Weights of a small self-supervised image encoder: 155796 training examples.
Rows from block 7 of a small self-supervised image encoder, named by matrix and row number. Rows with one number belong to one neuron. Each number is 50 + 15 x the weight over its row's rms, rounded and kept within 0 to 99. All counts start at 0.
After each neuron's rows are labels from the 100 images, of 14848, where the neuron reaches its highest value: "patch colour" is the nearest of a few named colours to the mean colour under the peak. Only what is clearly more common there than usual is listed. The data: photos of plants, animals and fungi (iNaturalist). In brackets: how many of the 100, against the usual share in percent.
# fc1: MLP up (model.blocks.7.mlp.fc1.weight, 1152x192), inputs 0-95
# fc2: MLP down (model.blocks.7.mlp.fc2.weight, 192x1152, transposed), outputs 0-95

fc1.429:18 69 50 52 48 56 55 34 50 75 58 55 36 80 53 62 50 71 56 59 61 64 84 48 46 48 45 28 50 70 34 99 49 35 42 54 44 56 41 72 29 62 41 71 53 65 56 52 41 76 66 37 78 52 61 55 74 50 57 64 65 63 38 40 31 58 62 80 77 67 50 61 43 52 45 44 59 70 59 25 43 46 88 35 60 66 36 33 68 48 54 72 47 61 51 57
fc2.429:66 67 49 46 49 75 90 46 79 24 24 64 57 39 45 69 40 57 64 55 54 61 72 44 35 39 52 56 53 75 37 43 42 51 51 33 70 34 42 65 46 28 53 46 39 41 60 39 59 46 45 36 47 56 63 41 38 42 65 30 16 50 63 48 51 36 63 58 47 62 39 32 19 93 29 62 52 52 69 46 55 76 52 52 35 51 38 35 24 55 33 43 51 49 29 45
patch colour: brown (64 vs 24.1)

fc1.592:61 44 68 35 72 65 39 58 49 57 36 47 61 80 54 33 32 32 14 66 48 82 52 53 59 34 49 67 51 64 30 62 53 40 54 41 48 76 54 38 82 55 36 45 50 72 51 54 21 45 60 44 51 33 54 56 47 27 37 49 62 47 49 69 66 54 62 66 43 84 40 48 68 57 41 67 59 48 67 65 51 55 43 51 49 43 53 49 64 51 34 47 54 41 26 51
fc2.592:44 61 47 48 49 40 61 69 53 64 60 26 30 40 44 83 41 35 31 65 57 82 56 29 49 20 40 54 35 24 20 41 64 67 31 42 37 65 56 39 30 38 63 53 49 54 51 41 60 40 39 63 55 59 56 78 29 38 49 50 39 34 33 68 46 32 25 60 85 53 59 29 49 37 61 55 50 98 46 58 55 63 25 70 48 56 46 50 55 32 56 34 48 54 62 31
patch colour: black (32 vs 2.9)

fc1.637:42 57 62 51 44 53 70 48 43 77 56 62 51 20 27 49 44 58 72 68 52 53 49 58 43 59 55 35 66 56 69 50 33 35 35 48 51 73 55 63 58 37 62 15 31 26 78 49 49 91 46 60 58 58 65 42 57 43 44 43 39 45 40 38 90 32 40 61 26 89 56 42 40 56 23 30 56 57 70 35 46 61 72 58 53 84 64 44 64 67 31 58 66 51 44 83
fc2.637:39 37 55 51 49 55 78 32 35 28 63 42 65 51 41 60 39 40 56 54 66 51 33 55 48 54 55 48 46 37 55 41 62 52 70 50 49 65 50 57 36 61 59 80 68 46 30 41 41 29 39 42 57 43 31 37 28 72 60 20 52 44 34 49 84 75 50 85 75 28 63 59 46 51 57 21 38 48 67 62 35 51 53 56 73 50 84 27 46 85 44 46 49 43 53 49
patch colour: pink (38 vs 9.9)

fc1.32:67 62 63 64 56 45 48 61 49 44 65 74 56 37 51 30 50 59 45 73 55 29 19 51 70 44 54 52 49 27 33 39 35 45 37 55 33 33 67 65 70 34 63 53 26 46 08 63 56 46 57 47 38 49 58 49 45 40 48 41 45 35 34 28 54 37 67 50 59 40 49 29 41 28 40 37 36 52 56 34 23 64 65 53 61 54 47 28 37 43 58 76 32 66 37 58
fc2.32:41 64 58 52 55 48 54 21 56 51 61 56 77 61 41 51 34 61 36 49 66 73 34 29 20 56 46 45 42 39 63 98 27 43 52 46 57 47 37 40 41 39 54 71 54 56 51 46 75 33 27 54 17 62 47 61 59 48 36 73 76 74 45 54 38 60 77 56 40 52 42 59 54 63 62 60 23 49 46 52 70 50 50 66 45 74 64 81 50 39 48 44 57 23 70 63
patch colour: pink (29 vs 9.9)

fc1.141:36 62 58 27 71 36 59 71 25 42 40 37 72 55 40 30 54 41 45 62 62 58 69 52 46 35 51 62 65 47 67 52 48 62 59 47 71 63 72 25 81 59 53 48 56 42 42 58 37 56 33 68 49 68 56 26 71 63 46 61 57 84 54 44 33 29 34 41 50 66 56 38 62 51 64 30 38 59 46 52 39 54 52 64 48 51 45 34 59 45 30 46 66 30 52 53
fc2.141:55 58 34 49 39 52 88 70 59 64 67 58 46 72 47 47 56 37 73 38 47 35 55 45 61 43 49 34 64 59 52 55 24 67 78 44 31 39 41 41 62 69 60 59 72 63 69 43 46 67 51 54 60 56 47 64 31 59 55 39 67 46 57 51 35 51 49 55 41 38 42 39 44 05 85 66 65 43 56 29 24 27 54 76 55 61 15 67 42 70 46 12 41 36 37 57
patch colour: brown (55 vs 24.1)

fc1.751:54 66 50 65 47 70 76 51 56 27 62 36 29 64 43 47 17 59 43 42 37 44 58 66 67 58 51 40 34 44 51 54 44 46 71 44 42 49 68 28 41 46 79 33 54 67 39 70 23 87 46 34 43 59 69 43 57 49 65 38 55 40 46 44 75 51 54 44 48 81 67 43 68 55 55 33 49 61 55 44 51 55 66 41 45 52 60 30 88 76 46 25 65 72 67 63
fc2.751:49 60 60 21 32 31 63 66 20 50 31 44 72 48 66 65 40 88 40 67 56 66 65 45 41 57 40 50 53 72 41 43 52 58 51 39 50 47 14 41 53 53 38 50 53 61 61 76 24 57 45 62 54 50 69 29 60 23 64 38 49 48 47 76 29 41 73 42 54 50 70 33 57 40 71 66 38 46 50 46 43 48 42 33 43 52 40 45 31 71 59 50 63 25 65 48
patch colour: white (40 vs 5.3); pink (33 vs 9.9)

fc1.304:42 67 51 65 62 67 65 69 59 50 66 54 66 62 42 45 47 56 52 42 32 40 48 61 51 41 55 50 48 46 32 28 29 49 25 79 36 59 36 55 48 33 52 63 59 82 56 41 49 36 11 62 59 56 52 50 81 29 37 17 15 55 42 75 26 51 47 61 38 62 40 59 51 52 51 65 41 33 35 36 31 55 67 45 46 55 62 67 62 52 37 61 66 71 28 59
fc2.304:61 35 46 51 53 51 58 55 28 25 41 64 16 18 57 63 40 36 41 44 51 55 52 60 43 48 63 53 45 38 39 76 50 43 11 31 63 73 64 39 61 56 48 53 47 58 66 50 43 17 41 25 68 59 28 36 34 77 38 48 44 50 17 49 38 58 56 56 29 60 51 42 50 29 45 61 34 62 27 32 68 32 75 55 51 76 71 29 73 37 43 42 57 46 55 52
patch colour: black (55 vs 2.9)

fc1.664:35 30 25 45 35 55 37 33 39 66 23 44 49 08 47 47 54 56 75 47 59 56 36 30 36 46 49 77 59 63 66 12 36 43 28 51 65 72 37 28 56 32 40 54 45 75 37 62 45 86 46 63 58 40 48 49 60 62 64 41 55 53 13 40 37 28 28 40 59 60 42 55 35 45 51 39 44 43 49 56 68 62 43 30 58 55 62 71 20 74 52 41 62 47 27 29
fc2.664:79 60 51 37 53 21 45 48 56 50 75 58 71 55 53 43 29 41 53 71 28 67 41 58 39 38 24 73 73 39 36 33 62 70 60 50 33 74 51 37 60 69 51 47 21 45 51 42 64 38 54 58 54 31 64 44 47 51 22 37 31 61 74 69 65 43 54 71 28 49 34 38 57 42 35 45 51 36 42 37 58 39 59 67 51 70 51 51 69 24 48 47 68 71 27 26
patch colour: brown (61 vs 24.1)

fc1.301:54 50 65 86 50 68 72 50 48 64 80 55 56 67 59 42 26 59 81 70 55 28 54 62 55 64 59 50 54 70 29 67 43 26 39 48 81 93 45 45 47 55 53 51 48 46 62 53 57 46 58 43 59 64 69 40 53 66 58 48 55 35 67 40 72 47 61 85 12 99 47 38 55 52 65 46 56 60 63 35 43 78 59 35 64 62 71 27 81 62 51 38 44 33 46 50
fc2.301:29 63 43 37 20 67 57 48 29 36 43 47 63 50 41 48 60 60 38 41 43 24 17 40 43 65 30 59 39 32 50 65 62 66 59 72 51 74 44 26 45 74 53 45 72 48 48 58 67 39 56 66 64 43 35 21 57 55 28 59 66 54 56 73 58 69 75 38 49 24 60 56 26 46 79 45 46 61 43 54 53 61 46 53 49 66 80 50 62 53 42 34 77 21 40 48
patch colour: pink (33 vs 9.9)

fc1.197:58 58 47 74 64 51 45 38 61 34 55 38 53 55 55 60 35 67 52 62 44 47 43 39 45 25 71 65 36 34 61 28 88 48 22 44 39 54 47 22 55 66 67 58 43 41 55 50 67 60 58 60 65 57 59 36 73 58 58 70 20 51 61 46 44 60 29 45 24 73 69 41 51 57 67 34 59 74 66 68 44 40 66 54 43 46 81 81 77 24 33 46 66 48 42 46
fc2.197:71 14 53 49 60 56 74 46 28 61 58 61 64 37 43 59 61 20 46 17 32 77 66 73 83 78 63 65 52 58 57 49 17 33 33 64 53 46 49 65 62 53 37 40 64 63 29 66 31 65 29 38 55 32 70 66 50 29 60 37 51 56 49 62 75 47 66 43 71 43 31 53 36 44 38 34 39 29 28 45 50 66 40 15 68 55 44 55 47 66 54 24 26 57 62 49
patch colour: pink (34 vs 9.9)

fc1.487:44 44 63 35 50 34 77 37 56 31 50 61 32 45 57 59 55 60 42 86 14 41 71 57 39 38 62 39 46 25 56 51 38 61 46 54 63 75 78 59 51 43 45 62 53 20 46 51 40 34 35 58 41 68 50 71 38 53 84 53 69 15 44 38 62 67 50 56 16 43 59 39 57 37 39 52 55 48 48 47 34 60 53 65 57 71 57 67 60 54 60 68 60 90 50 76
fc2.487:34 54 66 55 55 62 45 51 57 40 60 63 65 56 71 69 45 49 37 05 56 44 36 51 50 18 45 43 41 66 35 43 60 19 85 38 28 44 27 32 60 33 61 70 40 42 59 56 74 17 78 46 53 27 38 24 70 67 23 28 76 54 53 15 64 33 58 73 53 42 32 81 62 20 45 43 34 64 40 48 30 51 25 36 65 46 45 39 40 56 42 48 72 45 47 45
patch colour: grey (78 vs 51.8)

fc1.446:34 46 27 47 42 56 50 62 33 38 77 48 71 66 35 27 35 53 43 51 70 59 64 35 50 29 16 56 40 48 67 69 60 50 58 45 66 60 41 42 64 45 67 33 38 76 24 48 19 61 64 21 55 70 62 42 61 35 46 27 42 70 63 70 47 08 51 27 31 68 62 49 41 60 48 33 58 34 51 61 54 66 62 71 54 54 86 70 49 46 39 63 49 42 72 59
fc2.446:47 67 35 55 52 58 29 56 26 45 54 56 39 48 21 55 35 66 56 54 34 48 44 47 54 80 40 36 55 50 46 62 53 42 35 41 40 59 46 55 23 38 58 37 30 57 46 64 51 47 40 30 60 59 49 31 66 61 66 34 35 51 52 73 33 67 44 58 58 83 43 22 38 49 63 48 52 34 58 57 58 28 68 69 33 59 50 50 46 70 10 41 63 50 44 37
patch colour: white (33 vs 5.3)

fc1.278:45 69 65 46 58 83 49 26 30 31 51 84 47 58 65 20 48 56 51 48 34 73 21 31 31 62 57 48 34 60 22 69 72 43 34 54 39 52 66 46 68 33 49 56 43 70 39 53 54 53 46 24 55 56 30 31 58 18 40 50 51 66 67 48 26 72 59 66 54 68 22 55 61 42 44 41 57 46 42 64 46 65 45 49 47 81 31 44 59 45 77 78 32 35 51 54
fc2.278:75 43 67 64 77 33 33 64 34 41 19 35 34 39 31 74 47 42 52 42 55 45 59 60 37 85 54 59 69 52 40 62 34 49 35 16 31 62 69 37 70 35 61 42 51 37 33 56 61 51 51 52 47 46 41 65 31 49 29 47 58 56 25 66 25 69 43 00 39 36 50 37 49 51 55 41 33 42 22 37 57 40 32 40 41 35 41 51 39 55 51 35 31 70 61 64
patch colour: black (50 vs 2.9)

fc1.602:30 55 60 87 47 58 60 58 61 56 68 54 53 55 77 64 52 61 47 56 46 57 62 49 40 41 36 40 64 79 53 70 37 48 66 55 46 46 65 70 50 61 03 74 28 44 52 24 40 74 57 52 60 55 76 67 43 31 50 91 52 57 53 57 36 68 36 58 73 76 36 44 83 60 56 40 65 91 49 37 24 61 42 63 63 55 46 64 58 42 47 32 37 47 69 65
fc2.602:28 52 23 20 25 51 28 43 35 40 54 39 23 62 61 56 35 33 43 52 51 42 41 54 44 46 52 71 39 71 21 51 61 63 25 56 66 48 54 39 57 63 55 42 48 69 40 50 65 39 60 57 36 34 13 50 51 51 51 40 39 52 43 28 41 48 62 37 42 97 54 74 53 71 45 49 51 76 43 51 41 57 68 52 51 59 50 57 45 48 66 35 64 63 61 58
patch colour: pink (34 vs 9.9)

fc1.623:59 51 42 54 33 70 20 42 33 81 56 42 34 84 30 61 58 56 39 43 58 59 43 67 33 30 38 44 45 41 52 49 41 65 55 32 43 34 52 57 42 42 45 37 59 54 49 46 12 81 14 17 59 51 50 64 33 59 24 52 25 80 57 57 33 42 25 55 29 69 48 52 59 66 58 47 47 87 67 53 29 40 39 65 30 65 55 50 31 31 41 25 61 37 33 53
fc2.623:37 73 49 42 68 68 75 35 53 29 34 36 39 19 61 46 31 53 59 66 30 65 50 18 24 75 44 57 38 38 44 55 41 41 51 39 48 34 37 24 58 48 46 34 39 52 22 39 48 57 61 58 38 48 33 47 67 36 61 52 49 26 49 57 59 73 49 39 54 71 43 31 48 07 58 48 35 45 55 45 51 94 55 56 40 43 45 57 59 52 41 61 39 53 67 57
patch colour: grey (85 vs 51.8)

fc1.669:27 60 52 77 73 46 48 50 47 35 22 42 54 77 53 67 24 67 11 51 40 49 62 68 60 58 42 41 48 53 42 91 57 52 71 48 79 60 91 53 60 42 51 65 31 78 32 49 59 55 72 44 56 28 49 53 51 38 56 66 56 54 50 57 48 44 45 31 63 63 42 61 68 54 53 60 54 54 51 58 66 49 73 58 50 41 20 53 48 68 28 55 61 67 65 43
fc2.669:37 42 21 49 57 63 81 40 51 59 52 53 38 45 57 55 46 44 47 94 78 61 45 65 15 48 65 38 74 34 32 26 63 62 67 53 31 43 42 61 47 64 57 57 79 67 73 46 35 70 36 66 46 40 39 55 52 65 67 45 82 59 43 56 61 47 59 62 57 48 27 55 40 62 42 48 56 30 18 56 57 33 41 53 55 56 41 69 55 66 45 64 57 77 37 49
patch colour: grey (78 vs 51.8)

fc1.36:46 52 38 34 36 75 54 68 37 46 59 47 37 45 55 24 33 70 44 21 48 59 81 35 32 58 50 48 44 42 17 48 48 44 57 30 56 46 41 62 45 21 55 50 51 69 50 53 39 43 67 36 58 79 54 65 47 65 51 48 59 87 58 19 51 29 53 69 50 63 50 70 48 30 59 53 36 53 47 51 65 67 45 50 50 51 91 51 81 65 53 77 57 38 78 62
fc2.36:63 60 08 43 54 31 42 49 21 46 34 31 36 24 58 65 51 59 45 45 14 46 41 58 53 55 50 62 48 44 54 65 63 39 32 38 66 45 63 56 26 54 52 20 33 43 67 66 79 34 63 31 43 33 43 32 55 41 47 31 46 37 45 22 26 37 79 44 39 46 74 56 39 35 53 57 91 66 45 30 48 69 74 60 50 66 55 48 62 51 42 84 57 49 43 23
patch colour: black (55 vs 2.9)

fc1.746:50 42 35 76 55 45 29 44 63 23 72 41 33 35 71 79 53 81 63 50 62 32 63 67 71 48 55 64 63 22 46 78 50 41 61 58 36 55 85 67 56 47 46 46 63 27 35 71 49 67 80 79 60 69 42 52 53 84 67 39 73 09 38 66 55 35 64 62 55 60 50 57 62 43 61 65 60 52 52 27 64 64 63 64 42 47 59 69 33 71 59 75 76 65 58 69
fc2.746:37 68 47 72 41 56 46 49 67 42 30 53 70 69 76 59 46 64 36 47 55 38 43 67 61 21 34 68 26 23 49 51 28 52 50 44 46 72 56 52 63 42 51 41 56 53 41 29 59 13 59 46 64 28 39 57 42 57 60 22 56 51 50 91 99 36 67 40 68 43 39 58 57 58 35 65 43 53 61 40 49 27 43 45 33 57 51 64 71 46 75 24 66 55 38 42
patch colour: grey (78 vs 51.8)

fc1.714:46 28 64 39 36 60 58 45 17 37 36 88 57 35 25 37 49 61 47 36 56 39 38 21 62 44 59 61 54 52 51 50 51 50 54 33 67 64 52 30 53 46 40 51 24 53 38 46 31 70 71 30 52 45 47 35 65 53 30 46 52 48 37 44 42 39 55 59 45 87 60 25 26 45 43 21 60 29 36 54 40 43 67 69 59 70 40 40 43 42 42 48 42 31 25 24
fc2.714:52 56 29 43 84 39 37 26 45 39 50 35 48 21 59 49 40 78 34 43 27 55 49 34 36 37 40 21 32 49 47 84 41 53 07 52 49 58 69 57 26 24 64 30 55 54 55 65 68 44 39 31 55 41 43 62 61 59 36 68 54 53 39 65 23 50 55 45 51 64 41 17 71 53 49 70 43 40 61 67 41 60 64 63 49 78 76 52 57 27 62 55 66 38 57 59
patch colour: white (26 vs 5.3)

fc1.409:48 70 21 59 54 80 60 32 51 44 52 61 58 49 66 56 50 45 60 51 47 61 22 70 71 41 67 72 39 30 73 23 44 54 70 53 47 59 35 54 62 58 67 32 53 52 55 77 46 59 49 55 42 47 00 70 77 55 29 42 42 47 41 39 58 61 37 73 56 52 74 40 60 52 46 72 80 58 47 44 50 54 33 78 54 62 54 60 43 47 83 46 61 55 42 41
fc2.409:31 42 59 23 55 34 55 52 51 44 55 51 57 55 62 57 79 84 41 31 67 60 62 32 58 71 51 35 40 54 52 61 23 47 18 72 61 62 25 82 45 61 48 51 73 57 29 70 81 49 54 55 39 62 68 54 61 26 59 54 56 53 88 33 70 50 57 50 46 37 66 75 59 40 31 43 43 64 61 43 16 77 44 44 68 35 71 76 50 57 35 22 61 34 75 18
patch colour: brown (53 vs 24.1)

fc1.329:59 59 38 54 81 77 68 53 55 33 45 63 24 20 50 49 41 34 70 47 40 44 47 32 61 61 63 42 44 66 61 39 72 38 77 50 61 56 46 62 50 56 70 49 43 46 22 40 54 36 66 72 59 47 40 68 62 62 57 86 55 28 38 29 63 86 47 69 50 52 63 46 44 52 38 70 67 39 41 68 52 71 42 59 76 64 65 45 52 42 39 47 49 54 58 33
fc2.329:17 38 68 28 41 47 47 38 35 45 60 85 42 46 47 38 68 47 58 34 50 29 65 47 57 65 63 35 45 56 48 39 33 39 42 92 54 67 37 32 29 19 49 42 63 27 16 60 46 35 72 53 45 33 57 28 45 30 60 42 66 40 79 76 41 40 51 57 36 53 73 40 61 39 38 12 75 62 65 50 68 69 44 32 72 53 65 51 56 28 37 53 52 56 50 48
patch colour: pink (27 vs 9.9)

fc1.354:60 53 46 51 48 56 57 58 61 34 20 17 48 46 40 74 64 35 37 61 39 58 56 61 48 28 53 72 51 27 17 80 73 63 66 78 40 43 40 83 31 10 63 67 42 80 57 23 47 67 50 32 31 36 63 19 61 45 54 37 55 46 35 42 53 56 35 51 60 71 79 44 50 40 53 16 65 77 32 38 62 63 35 47 54 36 57 31 58 66 52 56 43 34 21 74
fc2.354:47 39 50 61 52 41 33 43 57 49 71 63 35 50 39 48 62 66 64 52 48 53 58 43 36 43 57 31 43 40 49 33 44 70 52 36 20 59 65 24 58 45 75 53 45 40 56 36 72 51 45 50 38 35 59 58 68 91 39 38 66 65 48 56 22 52 26 24 37 69 31 45 63 32 13 64 45 28 49 62 60 58 63 74 38 35 72 65 68 35 41 54 50 35 15 62
patch colour: black (46 vs 2.9)

fc1.461:58 50 44 53 43 64 49 37 48 52 20 80 52 34 35 31 72 43 38 38 43 49 51 49 32 79 48 41 57 38 60 41 55 63 50 41 48 47 57 67 42 30 77 40 39 54 25 49 44 23 43 42 42 43 53 44 40 58 56 64 54 36 62 39 37 37 30 45 40 11 36 39 38 30 55 35 47 50 76 42 29 12 90 74 30 51 31 59 47 27 41 61 67 76 28 46
fc2.461:45 44 60 44 29 17 31 50 42 31 65 44 49 77 58 43 37 41 55 56 39 58 44 41 63 53 66 71 73 51 46 39 32 49 67 72 54 46 51 33 35 51 21 47 47 42 59 06 62 73 48 45 50 49 63 48 77 58 22 31 50 45 66 64 67 53 54 64 47 54 90 30 51 36 61 62 43 38 43 51 50 59 38 46 60 59 51 53 50 45 35 47 52 42 23 58
patch colour: brown (63 vs 24.1)

fc1.719:49 53 46 56 48 47 63 58 38 44 79 54 73 54 61 58 45 41 38 75 60 45 92 62 69 68 20 72 63 72 63 57 41 66 62 47 45 51 87 57 74 35 34 53 74 74 65 29 56 53 48 24 46 34 61 56 46 53 62 33 56 61 63 44 61 56 60 41 59 46 36 62 79 31 58 34 42 77 83 49 45 73 60 44 46 42 75 52 56 36 58 56 56 49 35 53
fc2.719:69 17 61 49 34 58 38 65 39 51 70 36 40 37 54 37 39 20 54 44 47 76 44 22 48 41 54 28 50 55 58 32 41 24 72 27 52 47 74 42 65 63 63 67 19 69 70 30 41 53 44 65 48 54 43 47 32 37 57 49 47 45 35 54 50 54 28 40 42 47 45 27 44 28 23 45 29 54 63 53 58 50 76 66 58 75 48 57 57 17 39 61 43 55 40 38
patch colour: white (28 vs 5.3); pink (26 vs 9.9)

fc1.343:49 53 50 57 38 53 90 58 56 48 43 32 57 94 72 75 73 50 32 56 44 58 33 49 48 34 48 40 49 68 44 48 34 49 36 29 52 20 41 30 79 74 83 66 78 93 56 49 64 66 43 47 36 74 63 41 33 69 65 50 61 51 62 57 53 14 58 53 30 52 69 56 31 43 29 65 31 26 40 71 68 36 36 71 55 50 53 64 59 55 76 46 58 29 72 52
fc2.343:56 44 45 49 69 33 52 02 45 49 46 47 72 67 56 63 66 40 52 27 58 60 88 55 26 40 50 55 66 50 63 44 49 74 54 74 58 61 54 43 25 54 34 57 55 56 42 47 47 57 43 41 42 23 62 72 36 48 74 57 50 48 25 57 51 62 29 36 59 51 62 62 79 40 61 49 71 40 39 46 82 50 34 72 28 65 59 31 72 61 54 46 33 58 36 49
patch colour: grey (78 vs 51.8)

fc1.186:53 65 60 41 74 49 56 43 34 39 60 60 63 86 41 70 72 62 24 29 47 46 61 49 53 46 85 48 49 71 49 53 47 23 76 51 54 61 64 55 53 74 65 49 41 54 48 60 65 23 43 46 51 47 59 71 56 62 68 45 40 44 54 43 77 69 30 75 37 69 53 42 38 72 77 43 51 40 76 68 37 66 36 29 55 36 67 47 46 48 50 39 49 70 46 46
fc2.186:60 26 52 51 47 66 57 42 53 36 57 45 63 46 41 31 87 51 59 53 67 49 38 60 49 47 48 49 38 66 47 34 34 64 31 92 75 43 47 69 39 42 40 36 56 56 25 39 52 45 67 34 50 65 64 33 52 60 52 62 58 63 51 54 51 37 51 22 55 40 66 68 51 68 43 63 66 67 63 26 59 24 52 19 55 65 43 45 44 47 65 59 21 24 24 21
patch colour: pink (42 vs 9.9)

fc1.648:36 65 62 41 65 49 64 46 33 59 59 53 42 79 71 15 43 53 59 54 83 55 40 57 40 53 36 50 45 47 36 53 29 44 17 70 65 33 44 31 95 53 49 45 63 75 33 39 58 35 71 30 70 77 10 57 55 60 31 47 49 59 52 53 52 48 42 51 33 55 45 44 50 51 49 75 52 31 64 58 47 34 56 58 77 51 35 29 48 53 55 73 41 46 69 26
fc2.648:48 39 32 36 40 51 39 40 61 68 44 40 46 55 26 71 41 62 60 41 37 34 45 37 32 48 44 83 59 47 59 49 61 63 68 67 67 15 22 43 36 63 10 43 58 22 38 44 52 49 58 32 26 43 72 58 57 14 48 51 60 70 59 46 64 43 40 61 63 21 54 54 52 72 42 53 78 34 46 51 50 23 45 27 43 34 73 56 56 69 50 30 74 78 41 59
patch colour: black (26 vs 2.9)

fc1.401:33 72 46 72 58 59 34 66 35 43 61 53 64 69 44 12 31 58 74 48 61 40 26 50 31 49 68 82 52 53 55 38 62 75 38 57 34 53 43 34 54 25 35 51 50 64 62 58 40 26 44 23 52 48 64 42 54 67 66 38 17 71 60 36 28 43 83 48 55 32 33 63 59 26 52 49 31 85 60 48 56 68 47 46 52 37 24 61 60 38 47 28 56 36 52 71
fc2.401:42 38 70 70 52 48 56 48 51 27 39 53 44 40 53 51 63 62 59 49 46 62 38 78 66 54 77 66 50 47 30 57 31 34 25 39 79 61 39 43 71 64 45 45 41 44 53 44 34 47 28 72 61 41 42 55 74 57 35 34 53 64 71 51 28 50 43 78 67 41 38 52 52 27 51 28 34 42 64 28 81 50 46 50 49 64 56 65 46 44 43 21 45 45 37 66
patch colour: pink (39 vs 9.9); white (32 vs 5.3)

fc1.153:39 47 35 81 54 55 47 70 46 46 84 63 07 85 54 74 34 69 29 54 69 45 91 73 41 57 51 12 58 49 69 24 35 50 76 71 41 63 68 71 49 61 41 73 68 50 70 47 60 31 58 37 33 57 54 81 58 53 56 39 68 57 48 21 56 93 33 67 36 56 31 45 32 56 55 76 43 63 45 37 53 40 59 46 51 44 83 65 58 67 67 37 77 55 58 63
fc2.153:41 84 69 40 51 74 57 55 61 38 70 41 75 13 38 76 66 43 16 33 51 28 47 56 41 33 28 48 44 53 43 83 56 61 36 37 89 59 46 40 31 68 34 38 53 57 45 54 42 51 59 43 72 50 53 48 43 82 44 64 57 61 67 48 47 56 51 73 36 38 54 65 55 61 44 52 41 64 53 47 35 45 29 56 68 41 40 25 26 58 51 55 56 48 66 22
patch colour: pink (36 vs 9.9)

fc1.535:32 55 70 75 58 73 58 56 64 49 60 41 45 60 52 50 42 48 50 54 51 52 66 48 58 67 54 59 45 49 36 64 50 45 30 47 46 70 43 76 69 61 31 56 44 77 83 44 62 63 25 35 52 56 48 39 53 48 45 55 26 73 73 43 44 52 72 42 35 52 75 41 45 64 60 77 33 44 75 61 46 42 41 43 11 76 41 47 31 48 46 66 69 69 46 49
fc2.535:42 43 51 51 41 38 55 29 21 24 36 53 52 36 44 58 55 40 59 20 55 34 81 76 34 49 28 47 55 43 34 33 48 48 61 32 69 51 53 35 73 02 73 42 28 46 42 55 52 54 25 71 68 50 53 41 25 66 42 43 37 43 28 42 41 54 39 43 45 48 43 54 43 68 54 47 37 68 36 44 62 50 39 82 46 69 42 46 57 31 32 30 58 77 57 48
patch colour: black (44 vs 2.9)

fc1.408:54 47 60 39 30 75 56 50 35 56 50 52 50 43 48 49 54 51 63 50 56 30 71 72 91 45 44 86 68 53 38 58 61 39 59 67 26 41 72 62 69 46 66 41 17 82 53 41 58 66 73 66 70 53 69 43 57 52 54 62 67 41 30 51 53 42 41 72 41 65 45 29 59 49 37 54 42 55 39 57 44 39 18 76 68 59 76 43 42 61 61 49 66 36 75 43
fc2.408:58 49 13 53 92 68 39 54 43 65 47 42 61 48 35 40 38 53 65 63 74 74 39 52 18 57 71 44 35 52 37 45 17 58 37 22 60 47 29 37 30 58 43 27 49 35 61 56 68 59 38 31 31 39 53 47 47 37 30 51 13 68 36 62 60 50 49 67 44 59 71 46 46 44 49 65 51 51 45 84 70 65 51 66 35 36 70 45 66 37 50 52 53 36 69 63
patch colour: white (39 vs 5.3)

fc1.458:30 52 54 91 50 42 54 64 81 43 50 41 68 55 37 63 55 60 09 58 48 51 51 59 57 55 57 27 60 49 59 67 63 52 94 80 43 45 53 65 55 70 66 70 53 45 57 54 62 72 52 77 27 29 68 23 59 45 54 39 51 60 49 68 57 45 53 60 44 47 83 54 45 67 61 48 47 76 32 69 56 29 77 46 67 79 48 86 69 59 57 40 49 32 27 66
fc2.458:33 48 64 42 45 61 61 40 79 48 48 12 45 55 48 62 58 41 63 48 26 66 56 34 33 61 25 65 57 48 53 58 46 61 51 40 49 31 50 40 38 48 44 27 40 61 34 39 52 53 57 26 77 43 41 67 38 51 51 29 34 67 31 46 87 57 48 21 58 57 39 60 59 49 54 63 55 25 36 46 52 46 03 46 43 22 64 56 46 44 79 29 61 87 50 43
patch colour: brown (54 vs 24.1)

fc1.365:62 53 34 38 53 62 45 40 57 48 50 54 31 29 36 39 48 32 54 64 68 64 82 32 52 45 45 80 77 32 81 47 55 55 61 51 75 70 74 51 61 32 73 92 28 27 26 52 45 67 35 89 57 46 56 50 52 44 63 47 81 37 11 56 32 39 39 59 53 39 60 55 71 58 44 21 57 40 49 43 55 66 78 59 32 52 54 82 73 50 38 36 67 60 53 61
fc2.365:39 55 56 51 53 64 38 48 74 40 45 51 54 26 58 49 09 57 26 42 34 40 52 37 65 64 55 59 42 39 49 39 39 43 65 44 68 55 71 39 38 80 34 26 00 61 38 17 45 59 92 40 78 38 34 40 27 29 59 20 53 49 61 67 50 71 40 83 59 35 47 50 48 60 56 37 33 41 70 61 72 62 77 69 22 45 64 41 56 65 54 58 78 61 25 54
patch colour: pink (27 vs 9.9)